A small encoder-decoder audio transcriber, trained from scratch.
Training: normuon at rate 0.022, batches of 64.
Rows from block 3 of the audio encoder of a small encoder-decoder audio transcriber, named by matrix and row number. Rows with one number belong to one channel. Each number is 500 + 25 x the weight over its row's rms, rounded and kept within 0 to 999. All counts start at 0. Numbers have three digits each. After the name is the row's rms in percent of the matrix's.
After each channel's rows are labels from the 100 clips, of 14976, where the channel reaches its highest value: "responds to" is what is common among them. Only what is clearly more common there than usual is listed. The data: short read English sentences (LibriTTS-R). In brackets: how many of the 100.
# convs0: first width-7 conv (encoder.blocks.3.convs.0.weight, 128x128x7, each kernel summed), inputs 64-127
# convs1: second width-7 conv (encoder.blocks.3.convs.1.weight, 128x128x7, transposed, each kernel summed), outputs 64-127

convs0.62 099:491510485509484442474474490481535457478465466535471527488528492452563484520477476524489474479471493481469515483488504492516479489469473449460485486516498500524489473521509475475457479485515477
convs1.62 091:525446457547480530528439534478475503441491464537499467524494467482498497520527473490525503549527479510472517461523489515455486492510515488499489486486503451502505518548520538547499492521479474
responds to: the word "the" (53)

convs0.108 131:502556510482479497514499489474491518573496467478516528461492509492511510521513496475476485483491502466462461486495503450518518494454490498492490478484502526502471505512494513484528494513462492
convs1.108 119:501497509478523517496474471484510476499475466482496504477543524461500514496489457483560511517459470481513501454496474493502483504523501516484484504540468495471495514531467421434505498491479489
responds to: voice: female (88)

convs0.1 109:461527485517475442477500527484469476549466545512502454485523514524498495524461502520519523531472525505497513509489484535478518492573515484508500504535506504504506505481501475494510488476493496
convs1.1 094:445521531470501503530470504514509487502486464506505507540527533497458491501461488461494526491489476493480410528531505526485486467519473470499499487550489511521491455531452532487495533514494523
responds to: voice: female (81)

convs0.90 114:499572502482461516465518529495486491569519484495504538482494484475508525534525495488450471494505484479490487487463516476514522513467454523509500499533494496488505481483511497494501485502499480
convs1.90 117:531509504474477537497498491459493486498472477521444493511535502485519494507508478490543476453487532492481513488540531520496486525526471491469519564484508504478492526502485498506549500503510496
responds to: voice: female (84)

convs0.122 102:501500499515473502503487497492472481485504444494509466522536491490515521499492463466508460474519495459516469493505506501461403509513506519482527470518496500497483517503469502460518487505496499
convs1.122 100:539506515486499509466515474533556497523513498506517507498495496491489493521487487512468474474494510507532530546502523488539586501514493524533516461506510520497465480486516499536521502489493510
responds to: the word "i" (77)

convs0.52 096:480475485474534520508484483512513509496481464510516527500472499469505479510492535562473499480450503485463527495492498499524490473513497490467500506494513531508487483470504428490457474498480477
convs1.52 085:510500540508521575463515503459471481501500517505503491482449537513521505488512530479493495519456513548483505486515482511498487490549491456506510493470503477525500497493506560517489500514487476
responds to: the word "the" (62)

convs0.54 091:487510466474478501490508451466496485511466520481526466478525434530478474485502511517452473472459493467494496507456502540490508470491507474497450507496492506480486512517523543497472449536480488
convs1.54 089:496521494459480520535513498511516454486524498483540519444485480531462487450497475470525512479482499522490484461516521521494457515491481492503488502566509518516543493507488508476508527453504520
responds to: the word "was" (38)

convs0.120 097:503515477465496480501512514449499521517489513501498525437506493494486478543497500502485489487470493543515457477454492509509529465489485503493518472498495510461490504466487563458522482483468513
convs1.120 088:486539500459505492519498485507514515491504511514491514533480465527510549493482480483523483522487490506485491474527516507496541523485498478573534460492491487464518512480491487470510494482464473
responds to: voice: female (93)

convs0.28 101:490551538482485498491477572429518515485492493509492491504439496469506553489511492498492495469492519514526491472519530507471473530519513484485578508490522478482468496477547438507506505512535519
convs1.28 109:510494515523462525515515470494510498485467510509459529499520532500484470483496523506501506513473480483484500448540501489503531481512519539504481531538476479527507491515483499523483517562511458
responds to: the word "and" (34)

convs0.126 100:482496514486535496465493479491517488488431527472512506489535494531522526497511520496491504472517526469528472540486491485483475534485509516492466504492500518499495506477448458487529521509527500
convs1.126 091:505457511492525509523495453491521471477517480521481528521489526517523525499489487494501528509479471482552472507482510520492534495502542519497480511514488512536458463505461526501458453493516518
responds to: the word "and" (28)

convs0.53 096:471489495491476527512505451471511515509462532504473531545513484492513460463458509524517511501507500452492504540500489537488500499500501530496533495501503509502503521482516487507509467493517544
convs1.53 120:535478498516486507552538536494478471475474480468538489514487508513503532458515492486547485480514555508488494478473527507514528503518476458471551475459522511520518488486474477490531482525481453
responds to: the word "the" (55)

convs0.7 106:511521497510506532513484542475469472493503489507502514480522493553410480502507486525509506531533461530511482507459492489521499509506508520503475481532450470503497517509533497501486478478465520
convs1.7 106:516528542515505527491556507499483521485483566473510515527524484503548523507515454503491517564486469526517523479486438497511494497482482519528490497512501480524526487502463486492498474548493487
responds to: the word "said" (30); the word "she" (26)

convs0.86 122:502519469480480538505473517517475479478475485483480509481475500490517515547506569469497470499506501508516494539537467493499472416512501535479492487436493479495514471456513465460506436484530496
convs1.86 118:488494451496464493546470510492509503495504525464496515514506502494521489538464523517519495491506536510511482510495513482476495598527497502436481472539508503508478476489527527520490426512491526
responds to: the word "you" (39)

convs0.8 079:490532511474464563485532480501477496513498493484481492480486500455506515494515474471509489493476524478527523483468496475502520480474493513517484535494500496474489535480499481502481497457510538
convs1.8 080:510534496524543521483549480501474551509468470520510501527514496482542502491500512528510505542469482489489534475477460462498522488513464479483463481491515489475481456517524480517517543461471484
responds to: the word "was" (26)

convs0.78 096:505527496482531484482522466510535508488476492496513519497534471530548513477477496486495497537538524497511472521536482503485487504502494523480507508473518488486517484492528471456518498506485506
convs1.78 098:473514489489494491504544498547526475503512501506509561500476488496536494548473463507548510533501513479526521503528503514536478471479485472494513517515492488479484488533464464521490512517426492
responds to: the word "to" (33)

convs0.20 104:491510490471500446472492524487508462524479470479514513488496441502437507528502486462436489532481472488535524495483491478497529479472533512533478519503464472527492505524510480484487517496483495
convs1.20 109:505492466487488552514556533480479447554506496533468494469530521526526540473505502537512515514517501492465504480507498507502505475479513486582502514480456490511519516490505516501496515507501504
responds to: voice: female (89)

convs0.119 098:483464517508503467518514527491497482504516500486529497492469522513510504519481428507514496509480500477520507464477516488508501455491506511509535479519517497479499504533523466513521513487453518
convs1.119 108:546492499517466538494498512511469529505443535471431527482490534494531490489487487524484481500512507516469476527519520533528501520500519489516483485501503508478499471519503497474483456549516495
responds to: the word "what" (29)

convs0.114 096:526494497473480480514536543497466501500538470544485493565494518529556482498502485495506534474498506504457526523493526510543530512512511488480520450503509538496539484518459477514512508504464460
convs1.114 108:578499502505525478493519516510491514513491488539507523576501453512538497487567475522540485502494530491489472514514492516498494475499506492527532495509504530472488559510481484515472494491493455
responds to: the word "not" (35)

convs0.98 098:511465502503511487488508509512508520479524464487479501437497502491507492485533479487464495460495512483497462542524472482505503463436491514527528519475510506518532489503507511492532490473534490
convs1.98 097:495489460510453504426482496504509499480505511534446505460482488536496520515549459462518510510491500495499500496482506521518476525565487466470491540503490498476498514497505501451474522460497480
responds to: the word "to" (34); the word "be" (33)

convs0.102 089:474490451512454521487512540501492493479482487518493509464442514525455515520516513507505513481489480458480460453499490502512502461462484519482433468482460511501463471488505469493503470477465475
convs1.102 097:555499481493512499495547489499446516465473529532480510474551536536498485529476529492483524477503505465555531504508485501507568519477496490539463494491521496537552481475512508491524496528546523
responds to: the word "it" (33)

convs0.5 094:520505519481495492534485472494477482525472491503499503523511503510493462501514484536473498475506485519514452505473509482536483427489494506477466503454496444514468477512518488482523466513515506
convs1.5 100:486507509520484482531461539498534520513476492521477487477529497532524537501500481481503500517467517523492511480496518498501446564535522509507555482514480536520474524485493473503493456493502567
responds to: the word "of" (29)

convs0.42 093:463521509486491518492499490522538542516539494491488573459458493507495461534490438493507458488500489519515454502515461484491505447461479510489552524525491484477523525443477499509492474495488495
convs1.42 092:498529450502539519554510507508498496461521525518493493454541475487518463477514505510495474539533484493446509505446522500495508542481465491526533514505519510488483463520468537502492483486519541
responds to: voice: female (82)

convs0.31 102:518418477467519528501497475479479533533472493523468501547529488482495496501534451482494462490511491524512489486568518481497478434490500488512486482494502493501483496489475481494496498521496528
convs1.31 097:512499496483440520526492520475488471443500495491526493511430549483512506516538483516499502486522482520535475494472467487545511491498490481498477449486484497514504509491508536521464480477516539
responds to: the word "is" (28)

convs0.19 087:495513496490511475506475474493548506439527480515505501487512497472502494498510520468485473510518518466456491469449496490466494500472516487477483444461481529495498520542472492512473471509453495
convs1.19 096:548499477487493481508531528484495531505469492487502513484465466485463495519499491503545515489518533482536513542496474527514513475480551445536500491448514508520524459531517487489504519513487476
responds to: the word "he" (32)

convs0.41 086:510451513544481522498529489539485465470490477486523478435440527503556495485522466473467518466512521462510488426508479484516469503513489491493548509523508529452477457499480499506473488505484514
convs1.41 111:588478500522510488494553541512473536506470532452491493504489456511549499525528528474487505539488475513492506550493558479537494483513496508493492505485492517444477512530500491492501535497496477
responds to: the word "i" (41)

convs0.112 099:493522498521529528482508504491529522521595470502560523450443509511535477499529506508494479508470518507516479480489474496507492476508484520476516515519521526541456501479513500492467478517540486
convs1.112 090:512505480501511516485480541528512512484451502522497476502508508492507513525503518503482499539449478495501482480492515504507499477496481552506527495507503542524498475510495498518458521454416541
responds to: voice: female (84)

convs0.99 094:478531472494507536499538516506466463542468521533504463435490456493471487485505501520484548465471498443488535535498472534482484502525494479499465486524496440511515498479501442467478463496507478
convs1.99 090:437508506470501488590540521479536521474491538525531504508551481497499524520508547487507478508497523469536484542467503496487524506496503495537527444479497470500502497503487520518491476537506530
responds to: the word "you" (38)

convs0.57 091:497516500515485466490498481492494473507481534490494533514501515511522504544544519508463479479510508498501491556498505540507521481496485476502438470459509488508486489504510530511512490526558490
convs1.57 088:506493496521510513456525499515503513528512530478514497499452479460517497536543500499513532467498509504481524538484517495481490524507519505484458478484477495526479516490506517457504497524506484
responds to: the word "you" (52)

convs0.24 118:494517467512499462544504503473497489506468525480470466510474542474540476491465491504479522499511466503509488489520458520475469472518492505458555436516500499512487526482456479487501489469448501
convs1.24 094:468490469485497474524497539543558538518544500515482502488516495494508506516445480449492488551476527507504509478499477507484525500478502514526499489510487490493498488566513492485525476536495464
responds to: voice: male (76)