Weights of a small encoder-decoder audio transcriber: encoder widths [128, 128, 128], decoder norm layernorm.
Rows from block 4 of the text decoder of a small encoder-decoder audio transcriber, named by matrix and row number. Rows with one number belong to one neuron. Each number is 500 + 50 x the weight over its row's rms, rounded and kept within 0 to 999. All counts start at 0. Numbers have three digits each.
Before each neuron's rows are labels from the 100 texts, of 14976, where the neuron reaches its largest size: "tokens" is the input token at the peak. Only what is clearly more common there than usual is listed. The data: short read English sentences (LibriTTS-R).
# gate: MLP gate (decoder.blocks.4.mlp.gate.weight, 512x128), inputs 64-127
# fc1: MLP up (decoder.blocks.4.mlp.fc1.weight, 512x128), inputs 64-127
# fc2: MLP down (decoder.blocks.4.mlp.fc2.weight, 128x512, transposed), outputs 64-127

tokens: "l"; "s"
gate.92:528447530449562528496612458580511474472531525483524462559543469484539494530458502632544419595462451473451477485433503496511535565433563495501494569589472519542512473478488430432520536474473503
fc1.92:471514508460401548534454445462425615558505474540491400484532496582421403489477489536517512547448533528508418562457526457531505490461456485603427552485513517432415496527534482503562414550513513
fc2.92:560521472480501549553522542492562499544496597366451412452500490465497473519484569487467510447499563563442540531439503471583496579507547568436518580504525423491522415477488420503446631544522486

tokens: "n"
gate.23:517494511446501482429481513538544411424461465592401516548521458486491488464515465528462468458429484466585515426619528521480589458533451480524557381516469527376549474419473426459487451532504520
fc1.23:430529444401491434547500472557506493499468496447529485544518419493564540526540492399564518467468468605553493559433488492575520575488564463537456488490539454556502497476584571559513562490467523
fc2.23:505461528419504488518437470482517556498522454415534505459569509442544536494488504468454377490590471413487463596540471474459525513479563561566347412490483631469545546524535536603432577438516474

tokens: "t"
gate.326:530516391409566410478446466503462512522454472586542519503494411525425457522556446460548492574514549433506522472543382462468455490492477596551487486508558526516423530576537482524547547361484469
fc1.326:562606524567491540418452450450544438514511670439501429521551593460536512543541553493465495443535465502535443479538504450589414451507501491544506536520575525393423454517546484539498553473465500
fc2.326:474498527451440462529543543491504545400463472562422477506583516526570478517534565472582444505431446478464609512536513472534576514467534525478510624554473529467556481508484564530522499540545564

tokens: "m"; "a"
gate.222:499509477451514521496425645446447499479498494496393490578489457513505450508531457572548580501507483511537414497511499469475468468548493436505483360496489482598478518458455466477462557474484548
fc1.222:557541474432622469576475482455539463504541584466513440489555521517578477476428483499497473498451479491479485592459458490529483451387451482403543450419584512510509592455512435523478477455493585
fc2.222:522474448430487563477570424505494463512490429454468463524417530496474491507604506466394536492481529414424468550527440572488467515585507501560423502556461492458515497529502550476560537486564498

tokens: "m"; "t"; "s"
gate.137:500530515516527408473550570434531430581483424483446569448550482512437600473415446465607493526411477524490443432464509444464478503483406491516587544513528520503537458558507527461546555578603497
fc1.137:553520488552520517506395485445430459370547456461577539506504482408398482482444455548450529438585473496439615455432442415519518509502552511458477559453570541521350451540517539511492564502497493
fc2.137:470438540490599460509585445544422457474490479618489533501533500506503465515508472363574518501550514471491436523517348555572583512448547470513527525457539466480513431525505473500533496548553457

tokens: "l"
gate.221:450472451546499491487488498423527490484474481502448490554614540484501532471482497473479443540493445476419507435520546464475605538436443501562559450582414593429513470546445512511476499417401485
fc1.221:440520490494545441469603487515547505483567428552460495430571533525576337468556508502508427484449476466535492521554465569564600507589508456481463507563411526439471524467578473489511458509521508
fc2.221:523395466466465655531463494502552462517561422503509524530519479445539456577568486487527530444516558570479487468512505440468556586403571465623565479495565432553415491537414462466429611502487510

tokens: "l"
gate.378:582444442575416488454489452496596476563433431453564494600462436618553588546505575532541541537436477447439486477426445456504419527453483428444532462421410463493511502509453471512531469445441540
fc1.378:574498491576504550434603464554527539499516512530435535523540476631600464511554492521498535495462438564490517496458466529444481482489556513466570444379453510532444498542565484567460393442497468
fc2.378:548532495595481498491595532434560476456512524598403549550429524579483566558507587436566452481469482423439463525577559562566454478550521441513504571467486606476502509479453552479588424449549485

tokens: "l"; "r"; "n"
gate.296:531542522499484475565581488493535538552433453511517461557558434511509520480543433540523449545491523466524522497611411559397476486451560519445531498465468567434431502487437491599506449578441440
fc1.296:577534472525422523474477491446489548578488492466484478503470533534545572388447507451533508456441572566522480529393496522538460562523541507455502624521558552563463373443499541494572570489490430
fc2.296:470494448478470533550453532405482372530487463495458440476455530473470462568505552430468557514498524451478551476473572550506429498469551553562435544434469444582488453502469570548503454513515418

tokens: "l"
gate.177:454457460393486483507439431475552491447549505519466491526622530500530478502521495518395530470512388485484482377613481520538602497544534517526503463530535467419399482522481416611437397473471499
fc1.177:531430546487432609495440464550544493546589444540390468576539483569496433532571594545452494501552447610463559468542585496486529455461526470492478572450393465505508537503430454500540465534479519
fc2.177:579482531519561563435475589414481436584474479519493459524509417448518514461488539498571528536394487523573484509567527384510515416567454582476570405546485421534510443448442469570494648493491398

tokens: "l"; "u"
gate.386:546427460489473462502557519474491378501499528547424516506559472569470419478664498430478514536448401549444487393524532484571472514430488419474495470427452367518500491464474532493499521410481611
fc1.386:404434503557512507508558561586455466460518511414514410466589570512429404585542539450445465503458504463475519537494546575489550396509458432538441449527474508478529474482527484517462421498464461
fc2.386:439511557513463522515441531448496501527521494563563514428552391489491489471496512614467540501450471433520445577564528525371473570425506529445486543479549412443429469535539456496484560508500492

tokens: "n"; "g"; "r"; "t"
gate.441:510496468510526487561359434537458498490530587559556550586560419539518576493478586576524479498500539525417496475512516505530502483493531480488491572475516510459466393493538518512462367449563531
fc1.441:410484523516430449527416556552472627504467503543454535467362570571470568428490507477503482470491578482517583544539514480501519490456489476530554481389452503558512479465546513505593514458569366
fc2.441:472575472503465486560516524484430563439381490546530494546480457471484591459609414512466476464573602561540476428465540450548436448504421461533611518451444482522484554539429475453484477549444559

tokens: "m"; "i"; "d"; "f"
gate.103:564517404583544466532504502573526529548525443461566514540576510482527454474577446466563542424543540461428453529474407396499452532506514569572488413445514568498484480442482564441449557535468510
fc1.103:439437578530502496461523411543478479476601572555484516473488448488406457535469529431494404375594569532568565575575457536462477602474421545527519488579491505462471440560462529530497503537558595
fc2.103:495497512438495561559466426503516476479456465472509548577492444448532474547473546559526542600517494450557541606451443391500440523459448525550440510504546462425472517493529568444519460610410548