config.yaml
model: "encoder-decoder audio transcriber"
dataset: "short read English sentences (LibriTTS-R)"
gain_aug_db: 6
tokenizer: "char"
encoder_activation: "relu"
decoder_norm_position: "pre"
decoder_activation: "swiglu"
momentum: 0.95
max_steps: 9400
warmup_steps: 280
Rows from block 4 of the audio encoder of a small encoder-decoder audio transcriber, named by matrix and row number. Rows with one number belong to one channel. Each number is 50 + 15 x the weight over its row's rms, rounded and kept within 0 to 99. All counts start at 0.
After each channel's rows are labels from the 100 clips, of 14976, where the channel reaches its highest value: "loudest" is the band of the loudest frequency at the time of the peak. Only what is clearly more common there than usual is listed. The data: short read English sentences (LibriTTS-R). In brackets: how many of the 100, against the usual share in percent.
# convs0: first width-7 conv (encoder.blocks.4.convs.0.weight, 128x128x7, each kernel summed), inputs 0-63
# convs1: second width-7 conv (encoder.blocks.4.convs.1.weight, 128x128x7, transposed, each kernel summed), outputs 0-63

convs0.101:60 33 33 54 76 57 43 44 52 15 44 41 41 44 53 58 45 27 62 47 31 56 58 37 55 37 37 35 69 55 66 39 72 41 47 41 65 54 50 41 57 88 49 58 91 54 75 56 41 41 45 35 57 36 54 43 65 72 35 61 52 42 45 31
convs1.101:43 52 34 50 50 47 74 68 41 47 61 50 59 45 57 63 46 36 51 40 57 39 60 55 66 54 54 64 57 34 55 59 48 51 43 38 25 84 51 53 40 18 79 47 25 41 68 70 55 57 39 31 44 50 44 32 53 74 20 34 69 29 61 49
loudest: 500 to 1000 Hz (28 vs 6.1)

convs0.77:30 52 44 40 57 39 53 74 66 39 49 46 70 33 46 36 52 31 54 42 79 55 44 59 56 49 56 40 59 31 40 52 41 52 77 40 42 53 48 45 60 51 62 45 48 56 57 25 56 29 66 49 63 65 84 65 39 53 66 34 33 42 47 27
convs1.77:48 68 46 90 62 56 77 39 69 41 58 50 47 53 50 48 43 38 57 49 47 52 54 43 54 44 28 57 42 99 43 49 54 60 51 54 49 35 57 62 31 36 59 61 77 59 44 73 24 41 54 60 66 24 55 70 52 50 14 63 46 58 51 59
loudest: 4000 to 8000 Hz (34 vs 4.1); 2000 to 4000 Hz (30 vs 1.8)

convs0.84:45 53 59 56 52 60 31 83 29 47 49 45 31 46 70 46 63 46 44 49 43 64 40 26 43 61 47 62 53 49 51 37 51 47 45 28 34 53 44 55 61 54 36 49 17 00 49 62 66 44 38 50 65 48 56 99 50 55 46 43 70 39 32 47
convs1.84:37 67 69 40 44 57 78 28 24 36 47 42 42 56 74 40 35 47 43 34 60 37 37 68 61 29 63 45 26 52 65 37 42 71 31 50 49 54 53 36 56 44 62 50 65 44 45 65 43 58 59 41 42 54 38 99 42 35 35 45 34 66 57 32
loudest: 4000 to 8000 Hz (56 vs 4.1)

convs0.104:53 53 50 69 55 40 46 36 51 61 26 43 31 72 63 49 50 28 39 50 55 26 57 43 63 35 51 60 69 31 50 88 58 45 67 48 47 54 52 55 44 58 41 57 47 59 72 26 43 57 45 59 17 56 28 24 63 49 33 17 38 61 72 71
convs1.104:57 47 80 54 37 63 46 31 35 36 61 52 38 53 15 51 67 48 16 48 54 39 83 53 57 55 58 32 33 39 73 78 48 43 71 47 46 58 48 41 11 50 39 30 74 32 53 23 59 59 66 23 64 60 53 52 58 34 28 39 68 55 66 40
loudest: 1000 to 2000 Hz (32 vs 1.6)

convs0.87:46 31 32 37 42 48 24 30 54 51 38 37 66 21 78 59 42 56 33 39 78 37 63 80 49 51 48 37 36 38 47 40 64 88 54 59 40 45 60 44 49 08 65 56 39 74 77 10 61 37 35 62 72 50 39 51 38 23 24 50 39 57 42 81
convs1.87:52 62 29 11 61 46 47 63 51 68 19 47 87 54 78 76 34 62 45 54 55 36 30 61 35 40 32 49 40 32 55 27 34 57 53 49 57 44 68 43 68 23 39 41 48 54 37 32 58 36 75 50 38 60 38 33 41 36 38 60 70 30 56 49
loudest: 1000 to 2000 Hz (25 vs 1.6)

convs0.49:54 56 38 15 46 15 48 51 35 21 44 46 71 51 15 41 44 35 26 04 64 66 44 51 57 49 65 60 25 19 40 58 64 48 64 25 42 57 45 69 47 82 59 49 78 43 37 39 68 49 56 47 43 43 59 40 50 74 54 46 62 37 55 43
convs1.49:40 53 49 44 61 47 74 67 44 71 39 56 45 33 59 42 84 41 49 43 46 30 38 55 75 41 69 50 46 76 57 48 67 53 67 49 33 50 34 55 59 54 53 23 60 65 51 56 72 45 27 45 39 99 50 72 50 55 41 41 44 60 38 63
loudest: 4000 to 8000 Hz (58 vs 4.1)

convs0.60:51 31 72 49 43 39 53 45 50 65 58 61 75 40 58 65 41 19 32 43 45 38 40 56 42 45 42 47 39 21 33 57 49 52 41 39 58 83 44 66 15 52 64 67 29 37 57 11 37 27 40 64 68 46 34 57 28 21 54 31 60 68 59 40
convs1.60:30 47 54 45 54 59 43 72 53 66 50 74 68 55 56 36 44 50 08 22 43 32 44 55 68 41 60 47 54 32 84 27 48 43 51 47 48 63 57 23 37 30 80 47 30 31 47 57 41 41 42 62 52 61 34 39 47 76 52 47 62 37 65 52
loudest: 2000 to 4000 Hz (27 vs 1.8)

convs0.43:38 38 53 29 65 49 52 46 41 54 46 42 51 33 38 38 40 55 57 32 31 47 36 60 21 51 30 43 51 48 53 57 30 43 42 59 42 44 43 58 48 42 73 44 40 77 79 35 65 56 18 53 48 54 53 49 25 35 33 63 54 65 29 63
convs1.43:36 63 39 32 50 54 48 53 67 26 69 63 68 41 63 27 69 54 53 71 57 36 37 62 35 21 56 67 57 73 50 64 49 65 55 53 51 56 50 44 70 49 78 49 22 40 68 50 50 79 69 59 43 54 28 57 39 51 13 43 90 34 71 43
loudest: 4000 to 8000 Hz (67 vs 4.1)

convs0.4:53 36 55 57 18 64 57 57 29 42 53 47 46 41 45 70 41 33 32 64 61 61 31 57 50 66 36 52 47 46 67 58 31 60 41 55 83 35 54 40 52 56 48 54 59 28 33 23 73 26 63 49 26 50 26 61 84 64 13 42 31 71 34 48
convs1.4:25 37 80 55 35 65 52 27 41 70 47 35 59 54 53 22 50 51 34 47 55 54 57 73 41 36 45 56 53 44 43 36 72 41 47 56 59 60 33 47 80 54 51 33 58 25 56 33 57 77 36 39 32 75 36 49 65 48 29 54 56 61 36 58
loudest: 1000 to 2000 Hz (44 vs 1.6); 500 to 1000 Hz (44 vs 6.1)

convs0.100:46 52 48 45 66 66 26 44 43 25 69 70 08 44 34 41 37 60 42 35 38 62 32 49 49 50 48 43 40 76 66 42 32 68 72 12 61 44 34 65 93 62 51 58 49 51 57 49 26 55 26 63 44 38 48 71 59 49 50 67 55 55 38 61
convs1.100:70 53 69 55 45 33 28 26 49 76 40 52 42 62 41 50 45 33 69 44 59 37 38 46 40 17 50 59 47 34 84 52 34 74 30 50 40 34 66 41 48 27 40 28 44 59 74 59 45 63 43 69 29 87 59 48 43 54 34 47 51 51 55 43
loudest: 500 to 1000 Hz (42 vs 6.1); 250 to 500 Hz (28 vs 11.3)

convs0.64:57 40 79 56 39 44 37 49 68 63 46 29 72 34 52 27 61 53 55 38 46 57 72 55 66 55 61 61 45 56 70 49 61 67 19 49 45 64 44 46 55 56 68 55 44 57 38 45 44 41 51 57 47 32 36 45 49 34 48 29 63 29 59 48
convs1.64:60 49 31 59 59 36 23 31 33 48 44 52 34 47 62 38 58 44 55 44 43 44 81 66 77 34 24 65 52 39 47 65 47 53 84 49 42 68 39 41 50 54 67 57 38 49 53 68 57 61 29 54 27 54 48 60 58 30 22 61 84 40 76 22
loudest: 2000 to 4000 Hz (49 vs 1.8)

convs0.88:28 51 38 46 55 36 81 38 56 50 20 44 69 48 57 17 57 20 37 51 47 42 66 61 48 63 49 97 41 47 54 72 54 30 55 62 59 68 39 64 57 23 40 54 53 58 55 52 65 21 66 77 52 47 15 31 70 49 57 57 49 40 44 30
convs1.88:56 61 24 64 47 49 67 64 49 50 28 60 53 53 67 39 41 56 57 73 44 49 34 40 40 66 35 47 47 44 52 53 56 22 31 82 46 27 51 39 20 50 48 37 56 65 44 48 72 58 58 71 53 42 39 80 45 45 50 51 69 61 74 40
loudest: 250 to 500 Hz (58 vs 11.3)

convs0.85:78 68 67 57 65 56 28 12 71 29 58 58 32 61 63 55 43 38 52 48 50 46 39 51 38 59 43 54 65 47 82 56 34 75 39 16 47 73 30 48 77 20 65 52 48 28 41 47 51 55 48 52 32 50 59 37 49 35 62 40 47 51 32 55
convs1.85:51 12 43 74 51 64 39 13 57 67 53 35 54 55 57 23 54 56 34 50 56 58 47 39 41 24 51 41 66 52 64 56 34 33 54 54 50 38 42 68 42 78 45 27 58 35 45 62 57 49 20 46 57 49 21 85 81 57 49 49 59 72 62 61
loudest: 2000 to 4000 Hz (38 vs 1.8); 4000 to 8000 Hz (30 vs 4.1)

convs0.109:17 49 40 05 52 34 35 29 55 23 44 62 52 34 48 44 54 41 13 50 51 57 87 48 16 61 49 60 51 47 70 45 44 49 50 15 37 61 37 54 58 35 61 63 65 74 40 39 52 42 36 39 58 64 16 42 24 63 55 53 39 52 65 30
convs1.109:48 66 12 11 37 61 38 25 02 48 51 47 67 26 65 50 74 38 15 53 38 31 35 38 72 57 56 75 69 33 32 39 60 54 41 84 32 43 57 59 43 63 79 59 27 37 33 75 58 51 39 41 54 36 53 56 66 39 41 60 54 63 40 63
loudest: 250 to 500 Hz (36 vs 11.3)